{"arch": "vgg", "dataset": "photos with spoken descriptions (Open Images, Localized Narratives)", "train_examples": 203450, "crop_scale_min": 0.2, "horizontal_flip": true, "activation": "relu", "downsampling": "avg", "projector_hidden_layers": 2, "optimizer": "adamw", "lr": 0.0018, "beta2": 0.95, "steps": 40000, "lr_schedule": "cosine", "final_lr_fraction": 0.1, "weight_decay": 0.08}
Rows from block 8, named by matrix and row number. Each number is 128 + 32 x the weight over the matrix's rms, rounded and kept within 0 to 255. All counts start at 0. Numbers have three digits each.
# conv: 3x3 conv (model.blocks.8.conv.weight, 144x80x3x3), inputs 42-47, a 3x3 kernel for each
conv.1:136133104179165137140140117134155137101116116091106099159150164158170173136155146121136111109113087102117101118106089177207162132149136104118118149197169114132133
conv.2:127149142147129171068123087063131103124151153073161092157140154094108119098101108087156078157132149120115109108112111089123092105128117110125123095147120126138147
conv.3:141133155093097103131123089110130116086086096115118147107097097135165138141149142113127124069060062108115136140135110157212156109136110115085081112120099093135108
conv.4:134119139137162110155148105132146154135163132159146102098121176059083175106105163161162092185213077149163107141117123101101157123116140144145135078066173168139130
conv.5:155147150086098143141143129125116118119132103134133108135119133191206041145181105141143105103101147114115121146169111112132101120124115146140090128088148134102136
conv.6:109122131059071121170174192135129133150145171125121144166143152141124123174185186144144128134139122099086096085070082085078086117149121089099086086093104125136143
conv.7:132153117140141122094098100139164129146180172140182144131124124147152141133119109114104127093065082116137113146127179152196153090101080098068129102067090102106104
conv.8:150135143150132141112094124148152161132105117145131136129143139150155136106086106141104129154132168192197201108116122099083096106084114114112117137142138143133129
conv.9:142138149125141170141162160125115124159120140074083091153161138158190168144158158087060086042042051114128099133104152155111161143128140160158141155158134117130139
conv.10:179148144127104107174120101146126113114136139156156145110117112133115127141145137149149109206179128141132086120089124159124143127140109137133125126151159127124131
conv.11:137157181103125116125140120123139128138184159115139127081118087118138120142151138129103108116109085125129118103131114099134131132140131090091104112089119121125117
conv.12:160194171094113124098096126106097118106069120138096125129099097107082101143134140099154103107174112125153107138148115107074104101063114142186147133150141092088113
conv.13:135129137140146125100102109092094094107119111071084095107111104110136119106104099141132141171144154129138144164145150118106122101076092165143156122091115145138141
conv.14:126120108216240163116116101109118114150156126129137149135151152132189093184219135152172133115111150091082115132120108144148136134128146128135122153181155149193113
conv.15:161143128067088112134130117157148107134122116178155087118118139071058088166134131132125130100130152109133144135149147169185134122122092108119124095107141137136143
conv.16:117067091113117103101089113089127103137183148137168144124098137144145150169159172141198148163183143142172151114116131108090106116084088162176159155142134118118109
conv.17:093068156024006070085095096076103085107124114118134085119115136121101128107106136106096112109122103158164134184170179133132145146163160142146131101141100122122129
conv.18:152186141093141064109132090127135138082060090151112144112125136152178170161175165130064097121016069142107136109079098095083099121113120100099112124145123106133132
conv.19:150186164139155155121114106137157152117119129095083110109138143123150139127136114123109093084046067135099103121091134102060096129154138134121121134148148119136153
conv.20:125135143080124125152167167155151123145175173161184160100076114067091067086089087162168154141133140144151131128091115079049069095094100115122114135131107153139110
conv.21:150125111115133144076126183142132128078111143080123152097100125073143179110128150082093152094099114107124126104113141074093141126104151115163128181179072106155116
conv.22:179130181138086141115074113147134109162161151082148170109124146071088148105100130125133137123112104131128126119145144170168166172139093092118140065076146119124139
conv.23:111126108113093159163123157138141125052027049071066086178167180130107140150123164101140100166236149130190124124130125085058077138119156079093111150202145100122113
conv.24:166179174078060058125132131142158126148153117179182145155137161153131138141131125129121113111102095144137122140137146169170132144193154120149143118092127117095123
conv.25:123161160172215171142167134136127155116102120107124129154131134143156157162116129128143135124132123132148152138089134139091118109076106107129131135102092136102126
conv.26:146109121148144107132159116134133128122136113118122132118124119135140107141152142155160151120167130091098090139116147137107154138172141113086106095000068108062123
conv.27:131140134130114120201192167134130123117123128123040113080088110122163139142199144160115129110065110136091125180183147095151090120193134158157148120152122122142114
conv.28:172174171121104100097091121142113142142154126127161142111143111161185161159191188139097136132116125111092099084080105084096108127124141173095174128068117125120115
conv.29:134136134101104132190165180123127133148160150144179156101117116132150152089081112140134131137146118163186146116105127105122109153161137113124121110186116070108077
conv.30:120128128091126138115137146135143150046065040113156144125116107092117097109109099129154129110136128123141132171150155205240216082113093146207176140168169116140134
conv.31:133092097167121145146143129151150142123101104112110150132162153191195176135138119122115108051020037124082125121155129167191148156178121129150121116147099111149096
conv.32:060044066065050066069084090077083065069132129083087111124130119100090092159138137088118102105140132117150168178157170107075113097097103156154174175124124173129139
conv.33:103116129130138143093086096124155108182206175115101123143109153080073083129138100116154122158151137126104105131144156146124164173197177122102118110102100104117118
conv.34:149133107155141126111086102152148123145135110144145103140135112121132098121144144153122121145126135148147136133115132149151150161145133109090130086088116104106125
conv.35:129134143138150178134147145112104132110158152097143104136166152113150136128115123145148152144159164091151133119119125110113127132115137122101104098043058141142154
conv.36:128105109141147149117107093101100087162192152125140113102100090061066061100076086112133149183196188137150150172203186177202196171185148166165155139119127164184176
conv.37:114137122146194109143255193146135138105105092123115134161138136168074044125115104090138141036154207061100146130114152148146126102162141089127127166095082148135153
conv.38:131150175145063138128128176106119122112062087122092079161076066100063077118109141116160155130140112135155134123079093135065069116099128108142112080181182094111124
conv.39:100109127151168200153197198122139119111142112093128142119097099137106112120126124136120141101108129137115153089111117107095067099101113112106139157169175125139170
conv.40:142118134136167113163168129153130116118137111145172150115150125151228098184232171156123133113099128155141139139133108145161151130130135191215154160174195175189162
conv.41:094065088110049067175144154117091107116085101164146152155134126143125115152197154133144140116106130088063104089097094102128090103173134116114104112080110114089120
conv.42:099148120135210158101175172107124118072113117106134163187164189103110114076100118113152166072117134107117113071094076083165160092137132082111132123135139106125146
conv.43:123107147131140150103116094117118093150134170118131116152130123191178170144101130084122110075114138125133109114111111039039077116096126147159104180177128151165133
conv.44:103083126178137143148107124145150177142098104129122084101137139203168093151117097141115085128123083130155120155121091091064089145112112089179166068178200146132128
conv.45:107144142109081096114077098138096096119103141093079145157160179112111131078110109099109135117112153150120125144109120138104129109112135137137143129087121128101129
conv.46:132122123141150160160151181118150149149206181147177150183126174114015079159052105111209136179255255130177169088140102126215161114122130137122126122105107139139137
conv.47:103119114085126108130140108124149124110052060154093090130102106116083086163117126133149110120129096114140108104099138076083111088115110142138152153202201076133134
conv.48:133138126115083115144122091127130122109104109086052078145130158163156161138142135121134109072043065105089120104108101154136133148151124126153107179205139157175154
conv.49:129131173112094127128106145058009077084069063125055121092094056120125082137138139172103171101068124092092083158175186146096139141156154113124106099136091086104074
conv.50:114139135120121121127126121120150136114096109107104119102092110109092097092072084140120110126117097164157149129154125122139120116119121116146129130174134154139138
conv.51:128148127169134171137128181159181155120141133179186174155153162159181168112148132135149123109097096164134146080082098118140133090079085133144145151151137130124148
conv.52:121141133079045102136106137105115104166199157109169136135134143123138136128150145125143116132126129114104115098104088087040088128100140109136119139146137123122119
conv.53:109109147171133085165163140141136149121133173092099132149168163165215219094155227149150147136115101157159108085069116120100070087063088057096101059072133140125128
conv.54:126094085153197093073160115154175143099114131102103111115163102181222125119193158127083094079087114117155127163217129248255123137151134146161140192230169160148088
conv.55:132123121207226189113115097127136132145175162139139152137147140116128118086081092128136118169187176181196174099101093105092119128143125118125129077035055112117109
conv.56:137145136130138133187168174148147149106099098135124124132125143156108162138124119140156150182222181089110120097090082157173154131116151125118130100100098125117127
conv.57:166091117152145160139157153113106107116169145141138125132111124115132172121133158129140166116084061125163169134110122133074061132128146088140182171171160103166197
conv.58:104128094129097071193134058132125160123116166146131113122147133151124070145141114134142097138133118111130145137160138155136103138124134154115104123098126144125108
conv.59:118109156080055109129158146132124118082094070121103123153116146076048081095098080145150129146180116142153141138118115134171131140166140138100134086051067115084105
conv.60:114124124145164142125139122083107094100108115088089082111140124109138141128112135129160110162156136136127124147167136117156138122136140099114104073074077100095111
conv.61:091074095118122116124120104116119108186192182144133153156173168183218183151181160129107106101106119092072092120055146209201211169155155156117141176139169181187198
conv.62:093142144101130133113095080111160163093122130081084092095102110080066084103083085118157150139150119145162134117151100130140131165164160128067104093035054163126141
conv.63:137135146116123129096090093138145139101104110081080119103101127091052103115068105132104119113120110127156135111093133081040096108103103124120127117099113138123149
conv.64:136133128086112149116108126149121105119101088111128113102124160125112097123124143169139083099121101142129070140143120119133176124132143155128118144144125158143125
conv.65:168145123118103118141105095148148119102106107200141064098105129159185139139143157147117114079095156141140118145123133128120106129115126145111111186178122120083128
conv.66:149135151121091085187151166111102077119098100131119140150145119158149135160163166131147130110127086066097076144138126127113133099131128129073108120167125126161143
conv.67:127160194058055167083049123140132131125113130119123129118130082095111094083119099112109088126134096139136121116180118105172118118138124104144121123222159107174130
conv.68:112120135152151147153151133097130120106112108093103099124124121114126111113116121141156138111114118146159158126149121087097068091083091119130136151175155159156148
conv.69:103127129107119121124160168149141169103070106123113119118137126114163164097151150144093119134088094128096099151140125140139135165165165137197159147248199126160153
conv.70:107091122094167143117172117150150135097115123117116125139159157153194161184217191118129123112082104087077087078099096123128131143127148101126131122125104127161122
conv.71:115090091118116120141162152040000079044045062106157107110101124123109142149130122134152128141138127101125105144197152147148146100087059161198147136166122089145109
conv.72:107101137060023092141144158121123143145154122159171147116102116099047090112075130150149123129149108117139111158156122083047090116097122152183140141145161169128162
conv.73:164119176141059115108145177122111131137087093134078131092093092083186161121158147111146133143086067135141138140162162156104120109116144132131135152073118104101126
conv.74:127109102153109144116071133118111090140191199101119131137131142156155197154121188120137192125148165138133147128137152133151130163154164109124148125118084119109107
conv.75:120112109085100113133177166182139196080001058108114104172172169104122113095153107112111089140175140128126118115093113089071057132105116062157103161222172159213210
conv.76:138145110137143138106120090119109129120127132089095093168152155105076119090048122063096096138166130117145115159130135131061113193152179109125134140139155155131164
conv.77:107122116134137142184164149151141160131139117147166135116123129156168162088078088132115113097092077144148126102147096137166135149112153110126111133194117130103137
conv.78:076074087102101116116140109138127148142170126116151128113118127161239195173214180129131122077042072115095101137150117136150130164161152144135132085027074097048085
conv.79:131123143134127092141104117136141138186204069220220128124141114124151114064082135147116141119112099151147088149180055245255099096138128134144117090099181152173170
conv.80:102094092042091069066078078130127143159138143124108118081130102154245201135162142111093105112050069166127165136144153147248206108112103149165163159136113147130118
conv.81:130160169109070074115123139151137149116090107134115131126106104123126107134148127117128129115121155109086113133160156145136123125140129112116121111123113101092079
conv.82:144161174124162135114132133110096127153195099178201125120160141150198131108155120136140128124113147125113133128167091167224125110123132146134121129063135145136144
conv.83:143153131153059134149083144142158133121128128126099112118104106091117107110141123106113117093087092122132112085077098113096115144110116105128099125137086118094114
conv.84:114141113104131114143171144116116128120160104124169127137123131131132139143119114145164142151154149137149151140145120124129105121112116157146142155153129156182159
conv.85:176141131149131078104108075123128106147137151105121149096098100118132094145136114114130107125122147109113130135153167123118139127140167105107137094095123131147115
conv.86:138118066151159117214167095172153100137160170150144155108112138137120122154132121164143108060111119137146118136121114092105135119124089139148121216210076170140097
conv.87:135135152108121147171168157181176154112164195179238204099123119107190099092150086111106126094086127084116134078192146106233206127138109116134106213146102169155152
conv.88:122163130137147120096102094091097099005000000070033073075050064104055104112042107158204164142183146135174129132119127064058098107102138151155117135155111142132116
conv.89:150147162130134146117098114137153167131163141142183140142155129143099144083044112139143149141142130146163170062093099071071106126090113102106096078070088114110118
conv.90:149085112076000061073080103142091133146115126155128149118091109113148130124172167093055090133096100145105116122099145112080106111113111134143115134209147135151134
conv.91:100120138143168162098117078118128111111160137103158134149148163154136145162151155149152165125117123040060062123135119083112115092113117130109118068093120117125126
conv.92:132127122102070000048057037089094085091075080097079113074085094090101095128112119135150129100111114152167161178191166119118127139139137154172159131147129140161143
conv.93:103093142116115163177187188100114109105138126187209185124107108088103100112126128106143116145133123143128134126109127076095064069081089115119160133101115134092133
conv.94:100096116092069098137133121098070081130143111133159146166151172169143137131130125032063046071073078113115117162176147166182144136110135152148154157169173153114135
conv.95:155136140073068068086089080116115141109069123145131124125125127139110116142113120129140141110116137142143130153121164127102147135143162091104077131160135132110127
conv.96:124112155099079132122107123144167128133195126143175129087080088068040062109069105182230162185236177155188149153152143108077098115118110141136139155159156130144134
conv.97:143097100086063086100084103121090118125117139070100051097108111099114120110114130136130120131149117152174150144166128131126105125076102099148129136116145169142162
conv.98:165127144135097097113101097083168200081131155086128141141073096126117147106129179121148157139158091157170084199164180166188162076153176120115104141123099122129144
conv.99:163153153118158097134162109098129144156147138118076128140124137130118089174149115117125129091090114080100142132118118164105119135152142142145123118140133116152097
conv.100:138107081216145101195181135125128133094091123117095100147149188082100161118121175170145113154139087167169101134122075098102130108114105136135119077109161126121096
conv.101:159165147135185162080076083127142136079060083114103111116149133094117082102076077108083120159116140160160166122104143150147145144145149149124142172173131115140136
conv.102:096085106102095116104099110126110121126103105115098110129155135147183155121148124102064090059014070125103130126145141136131127145131135135142124158181152135128106
conv.103:128166133162144137101093080116133125111102113158121140122128132136168126124177121115135130098104103126116135122173131130194166132139129105142119142169123127155113
conv.104:135172169147140158100107139094148104156198147102143114118108100150141147127148155137148136090106092092096085118109125079079077156145154067064078106101089166156162
conv.105:164176167150138161150154187143131154095149179113129180142128113162161137167132161108134171124112139104119159105088133070148140076091087076130113152159130088093108
conv.106:118115125105126115095134105138140160074072108130108120127131123166206186149193156130142129085080099132089122168147189200181192125123132127126120162152135163130143