config.yaml
dataset: "photos with spoken descriptions (Open Images, Localized Narratives)"
train_examples: 203450
method: "simclr"
activation: "relu"
widths: [48, 80, 144]
eps: 1e-06
lr_schedule: "cosine"
final_lr_fraction: 0.1
weight_decay: 0.08
Rows from block 8, named by matrix and row number. Each number is 50 + 15 x the weight over its row's rms, rounded and kept within 0 to 99. All counts start at 0.
# conv: 3x3 conv (model.blocks.8.conv.weight, 144x80x3x3), inputs 48-53, a 3x3 kernel for each
conv.5:69 49 51 52 46 53 50 48 47 69 51 52 64 49 59 57 52 64 58 53 57 32 18 85 51 50 48 58 57 58 34 29 73 53 47 54 45 35 57 69 81 32 49 50 55 46 49 39 41 41 41 43 44 39
conv.6:39 39 44 30 19 18 28 22 23 24 38 34 24 41 54 36 39 54 41 48 52 57 62 47 62 71 56 29 24 18 18 15 28 44 31 35 58 45 52 48 41 43 57 63 53 62 72 56 58 70 60 55 65 49
conv.7:65 59 63 84 98 78 63 73 48 45 52 62 19 31 40 35 41 73 37 41 46 25 26 19 39 42 42 58 49 56 47 33 32 44 60 60 53 55 56 66 75 65 59 55 47 56 58 46 65 59 62 57 58 65
conv.8:69 68 65 26 13 15 40 31 43 37 48 43 22 39 48 34 53 65 55 53 45 77 65 69 71 54 56 36 37 48 74 88 88 60 62 66 52 64 52 54 38 37 52 34 37 45 51 56 28 22 39 58 58 59
conv.9:32 14 30 39 40 35 39 40 37 52 64 56 35 58 38 29 47 48 61 72 68 58 78 69 59 85 74 33 27 50 28 32 53 26 45 52 40 50 44 37 39 51 55 57 52 39 32 38 58 46 50 53 43 42
conv.10:43 31 32 48 44 52 44 31 32 50 55 54 23 32 57 38 36 54 66 63 52 58 64 60 86 81 41 49 42 32 62 60 62 66 58 48 24 33 43 34 38 48 65 50 37 37 35 49 49 41 36 57 42 37
conv.11:47 51 52 62 70 75 65 74 70 54 55 58 49 52 51 42 44 43 81 83 83 69 79 78 58 65 57 56 60 58 57 59 57 72 69 71 46 47 56 41 35 47 57 57 57 55 48 62 63 66 72 37 37 52
conv.12:37 45 43 60 63 53 55 70 51 56 57 47 44 53 57 46 46 54 42 61 55 49 44 47 34 28 37 37 67 39 32 45 46 45 31 61 36 31 35 52 39 36 65 72 61 74 85 68 69 79 58 27 66 34
conv.13:36 31 31 22 39 43 42 35 35 52 43 45 55 40 28 52 46 41 38 40 49 42 52 55 21 36 39 63 49 64 84 56 63 49 51 55 63 81 70 40 74 58 36 39 48 55 57 49 55 74 57 58 60 56
conv.14:62 61 66 47 45 51 46 43 29 50 44 41 60 59 40 36 46 50 36 32 39 56 50 62 60 57 42 59 55 66 56 43 67 50 61 52 49 49 59 24 35 39 28 21 38 38 43 27 59 57 56 75 67 69
conv.15:39 53 42 68 64 53 51 56 50 28 54 55 46 40 53 53 43 54 55 59 39 77 86 35 60 56 29 42 53 48 32 38 57 53 53 55 61 57 53 42 45 26 40 49 48 31 32 51 31 25 49 54 52 62
conv.16:56 64 56 30 47 49 48 57 45 52 43 40 50 39 35 47 53 48 51 59 55 42 42 49 54 62 55 59 82 54 64 70 49 34 44 44 37 35 47 38 40 41 51 54 56 54 40 51 41 28 39 45 54 47
conv.17:29 27 36 38 32 45 32 36 29 21 24 47 34 31 58 45 48 53 47 48 48 43 55 37 52 57 39 39 55 47 41 73 50 57 69 43 53 48 50 55 41 43 40 51 41 39 42 65 72 82 72 43 52 33
conv.18:61 65 60 46 61 53 44 58 50 35 62 50 45 82 70 34 55 56 48 49 54 45 63 55 52 69 48 63 40 59 48 33 57 44 42 47 58 71 68 74 81 76 56 32 48 53 50 57 62 54 54 72 57 70
conv.19:50 56 64 30 38 42 38 58 40 49 54 45 46 63 60 56 66 70 44 63 42 71 99 72 60 87 65 58 56 56 54 52 56 48 51 59 51 57 49 40 59 46 47 58 58 60 63 51 47 49 42 64 73 58
conv.20:74 70 49 50 55 41 24 38 30 48 33 40 43 22 17 64 57 50 34 33 54 31 25 47 44 49 52 66 51 73 32 14 33 47 48 46 53 44 29 49 48 33 61 50 49 70 47 43 77 76 74 55 55 66
conv.21:59 56 48 63 40 48 58 54 61 54 99 47 99 99 97 49 79 43 53 42 50 73 46 44 46 44 52 49 59 43 44 57 42 25 46 38 49 45 49 35 31 51 36 44 46 82 72 79 55 73 99 52 54 36
conv.22:44 51 42 36 40 59 44 40 56 36 30 34 36 25 34 55 41 47 24 37 47 49 56 48 36 43 51 45 39 38 52 37 28 46 20 37 50 63 61 51 48 42 47 44 45 38 49 37 50 49 46 45 44 58
conv.23:66 75 62 46 47 43 63 60 60 40 76 51 62 87 67 56 53 47 44 66 46 45 56 43 50 66 57 41 59 46 44 67 48 59 76 54 52 51 59 68 78 77 46 58 48 37 40 38 53 54 69 47 53 46
conv.24:55 63 55 58 60 56 49 54 46 41 45 47 51 56 50 54 41 48 42 50 33 65 87 73 51 58 51 46 58 53 48 50 47 53 55 57 59 62 58 84 82 63 63 52 40 43 48 56 22 29 20 22 16 37
conv.25:36 54 33 51 78 48 59 54 60 44 46 50 60 48 42 72 53 48 45 49 36 52 15 22 59 41 50 47 63 61 39 29 28 28 25 27 31 47 43 22 70 52 68 71 59 53 42 66 39 57 42 29 16 22
conv.26:50 55 51 45 50 44 46 44 48 44 33 47 60 69 37 51 63 44 51 47 56 52 75 69 51 57 61 42 42 55 48 47 40 62 69 57 49 50 46 55 52 48 54 52 54 53 59 43 66 99 46 32 47 30
conv.86:56 65 78 42 45 45 60 60 43 75 63 36 82 74 29 74 64 18 69 42 31 64 49 37 54 37 11 76 53 49 50 58 39 57 56 48 51 54 38 38 46 35 52 58 58 72 46 39 43 52 99 66 54 68
conv.87:49 48 50 18 58 68 22 54 46 51 52 58 40 44 42 58 47 40 23 47 61 67 60 60 54 52 51 43 54 46 25 33 40 39 57 58 58 66 52 60 49 33 50 54 49 54 53 40 40 55 40 59 65 51
conv.88:20 17 24 40 25 50 49 38 59 52 61 40 73 70 49 55 58 49 65 52 63 40 32 35 54 63 50 53 46 46 36 42 43 52 52 52 36 51 35 30 29 34 36 42 34 52 86 65 50 46 50 44 36 43
conv.89:53 48 57 62 58 43 34 32 40 26 60 16 34 40 22 29 45 38 50 60 68 13 22 23 46 50 55 53 60 42 50 64 44 55 52 55 29 34 30 35 00 11 43 38 46 38 47 60 30 22 28 47 35 57
conv.90:43 51 60 50 42 50 38 35 38 42 50 47 31 44 30 10 49 31 37 61 47 44 62 50 46 52 31 48 54 53 38 73 45 67 65 43 50 68 46 49 61 54 44 42 47 37 02 19 24 00 31 19 15 28
conv.91:60 68 63 72 79 62 61 84 60 31 56 39 39 40 36 32 49 43 46 39 49 34 33 24 36 37 34 41 30 32 30 18 31 50 42 38 47 40 36 57 51 54 37 50 41 21 18 27 27 28 20 22 30 25
conv.92:21 29 26 26 19 31 36 57 47 24 26 37 76 37 48 36 40 53 50 40 42 63 55 65 28 30 25 39 41 57 58 40 42 31 37 36 52 53 48 39 26 20 48 37 43 60 72 67 76 85 76 50 57 56
conv.93:55 39 41 42 50 36 39 51 48 40 60 60 34 47 42 53 50 49 47 66 59 60 48 54 70 69 68 50 63 61 35 06 28 33 00 28 36 23 29 56 66 56 44 55 52 37 39 47 59 82 62 57 69 56
conv.94:73 67 66 68 55 43 55 41 36 40 32 49 42 32 47 52 49 50 57 48 51 27 00 02 26 07 02 53 51 59 47 35 45 57 43 50 72 57 77 68 42 56 55 40 49 62 67 52 68 80 70 63 80 68
conv.95:67 53 60 69 55 61 57 56 51 53 49 56 42 26 38 59 45 57 52 32 38 26 05 12 41 45 35 39 64 63 36 49 64 54 48 67 64 60 44 76 94 71 39 54 31 67 60 59 58 63 55 39 51 48
conv.96:45 57 50 45 42 42 36 41 43 53 43 50 55 51 60 61 73 53 53 48 58 35 02 21 40 32 28 69 73 75 33 46 49 39 54 50 29 24 38 27 26 35 40 45 50 61 76 61 55 88 68 53 73 58
conv.97:42 47 46 49 74 47 42 65 29 48 63 62 51 75 75 33 34 28 65 79 60 52 68 44 43 37 46 46 55 52 46 57 60 29 51 43 64 54 47 49 36 44 53 35 42 58 44 44 53 57 58 49 54 52
conv.98:36 45 58 63 51 50 47 42 64 47 51 44 49 58 41 52 43 39 27 40 54 09 27 57 17 48 69 38 54 68 35 57 48 30 46 39 36 46 46 32 43 60 40 37 50 50 47 51 57 40 42 62 40 46
conv.99:55 58 62 51 48 64 31 38 49 36 26 37 10 00 09 28 00 21 41 39 42 23 37 39 42 66 49 41 53 47 37 41 28 57 52 37 64 59 63 54 72 74 54 52 57 51 53 60 53 54 40 53 43 52
conv.100:65 53 48 49 61 89 81 66 50 57 46 56 55 42 44 55 68 53 72 59 52 34 46 57 66 52 10 75 55 51 66 51 40 49 58 44 48 55 64 20 21 64 42 43 55 58 33 42 70 45 39 56 40 43
conv.101:61 61 66 65 62 63 45 47 49 60 68 59 42 51 47 41 35 39 40 37 47 45 42 55 25 43 44 44 45 58 34 39 53 42 46 62 47 24 41 39 24 26 57 47 51 52 41 51 39 20 38 58 60 72
conv.102:63 59 61 64 65 65 66 71 59 57 57 63 53 46 49 51 50 55 39 30 40 23 19 23 41 51 50 54 53 63 50 51 65 48 42 49 63 72 76 64 87 86 37 49 51 44 30 39 43 33 47 50 47 61
conv.103:42 45 41 32 37 36 51 62 44 59 50 61 57 49 63 44 38 50 39 63 52 35 45 45 34 35 36 82 83 83 60 58 60 60 59 63 47 25 51 57 55 57 58 54 55 53 62 39 68 80 61 52 64 48
conv.104:48 54 58 40 49 61 41 46 50 49 50 41 66 74 68 62 53 59 34 20 37 45 42 38 73 68 64 51 60 69 25 40 23 57 48 51 72 65 71 42 34 50 26 35 27 49 43 63 42 47 48 65 79 69
conv.105:50 37 32 48 29 10 45 43 42 34 58 55 45 52 29 33 58 56 32 48 59 57 48 38 54 52 66 36 50 41 55 44 25 41 44 46 53 55 59 70 52 40 62 46 55 30 47 50 53 58 57 47 44 52
conv.106:48 52 49 60 59 50 38 57 43 48 41 55 78 59 50 56 48 37 55 48 52 54 64 56 40 54 47 76 81 74 41 18 27 61 25 40 41 43 34 35 68 53 27 61 43 47 41 57 21 24 23 40 42 42
conv.107:38 50 47 41 53 49 51 54 47 60 62 58 36 47 59 50 53 61 40 45 37 52 49 44 51 62 48 59 57 48 46 55 45 39 29 29 64 56 58 57 50 52 54 68 57 43 51 47 52 43 60 50 40 43
conv.108:61 57 71 69 30 38 55 46 47 34 44 67 36 40 49 35 51 62 57 63 51 68 86 69 46 78 74 29 64 73 42 69 78 47 65 62 55 57 56 51 74 69 46 56 58 42 36 40 53 57 57 50 45 47
conv.109:41 60 49 45 46 50 38 49 47 51 53 66 45 50 65 53 65 72 36 51 31 55 64 54 66 77 58 48 64 56 41 54 51 61 64 59 66 57 64 67 71 71 50 44 63 57 74 69 55 54 58 65 71 69
conv.110:45 52 48 63 84 68 51 49 37 47 51 58 50 48 43 63 44 55 31 38 44 36 26 41 47 54 66 49 51 67 26 26 35 63 78 84 30 30 38 40 51 57 29 34 52 61 63 63 58 82 67 39 48 51
conv.111:83 78 77 69 68 69 58 67 80 18 48 41 23 42 47 42 42 51 62 70 72 42 40 53 40 58 66 47 55 44 30 40 48 46 46 60 46 45 52 61 56 61 72 51 68 17 18 21 25 31 48 40 42 51
conv.112:48 44 44 36 40 37 59 55 63 42 36 57 76 51 31 44 35 38 62 58 49 57 54 63 51 50 43 59 59 66 48 42 68 66 54 60 44 43 53 32 37 37 46 50 51 63 69 44 99 99 28 48 51 41
conv.113:64 65 56 58 75 68 63 62 61 64 56 60 71 63 54 64 54 62 39 41 41 98 99 97 54 62 41 54 52 55 63 67 67 42 44 49 39 28 27 26 29 18 49 51 40 39 41 39 42 65 57 56 58 48
conv.114:50 57 51 62 73 72 52 45 66 66 60 73 67 53 58 57 62 71 48 65 54 76 87 75 63 62 69 50 71 46 68 90 65 36 62 36 80 62 82 63 47 65 55 42 61 42 34 50 50 48 62 56 37 56
conv.115:37 42 41 32 34 39 40 41 49 39 30 36 23 37 50 42 38 53 42 46 44 49 65 58 59 73 64 49 49 45 37 48 44 42 35 37 47 43 37 49 46 39 56 46 49 49 38 48 38 24 44 64 38 60
conv.116:67 51 47 49 44 49 34 50 46 44 33 48 49 45 48 41 52 49 55 67 49 84 97 68 52 68 29 38 55 40 78 96 82 66 81 77 68 60 68 70 75 69 62 56 49 43 44 35 50 63 41 51 59 37
conv.117:55 62 65 52 61 55 54 67 57 51 51 46 62 64 55 73 58 48 65 61 57 55 49 46 72 78 42 48 51 49 40 56 38 76 70 57 64 65 62 61 72 73 62 65 60 60 42 55 46 36 53 67 52 51
conv.118:30 34 38 38 39 31 40 40 39 39 28 26 31 30 32 42 46 58 44 54 49 52 46 30 39 44 37 50 48 46 43 56 57 34 28 35 66 78 82 80 98 94 50 50 58 44 51 57 39 49 57 37 41 40
conv.119:32 39 57 17 28 63 55 37 36 54 58 58 35 51 74 51 65 59 61 43 28 33 46 51 80 41 35 59 55 50 63 49 52 59 41 43 24 59 46 14 27 37 46 37 16 65 52 36 74 73 39 60 40 28
conv.120:30 28 35 37 51 46 40 64 51 53 59 58 54 73 69 41 53 39 67 59 60 40 48 56 34 40 43 36 18 25 45 36 37 43 47 45 23 00 00 32 09 12 63 51 49 66 74 61 62 80 56 46 61 45
conv.121:53 51 50 46 49 47 67 59 52 46 59 72 25 23 40 37 42 52 56 38 30 63 66 50 50 37 37 52 43 44 34 26 29 54 57 56 44 42 34 61 69 55 51 54 63 63 54 51 90 96 67 39 43 35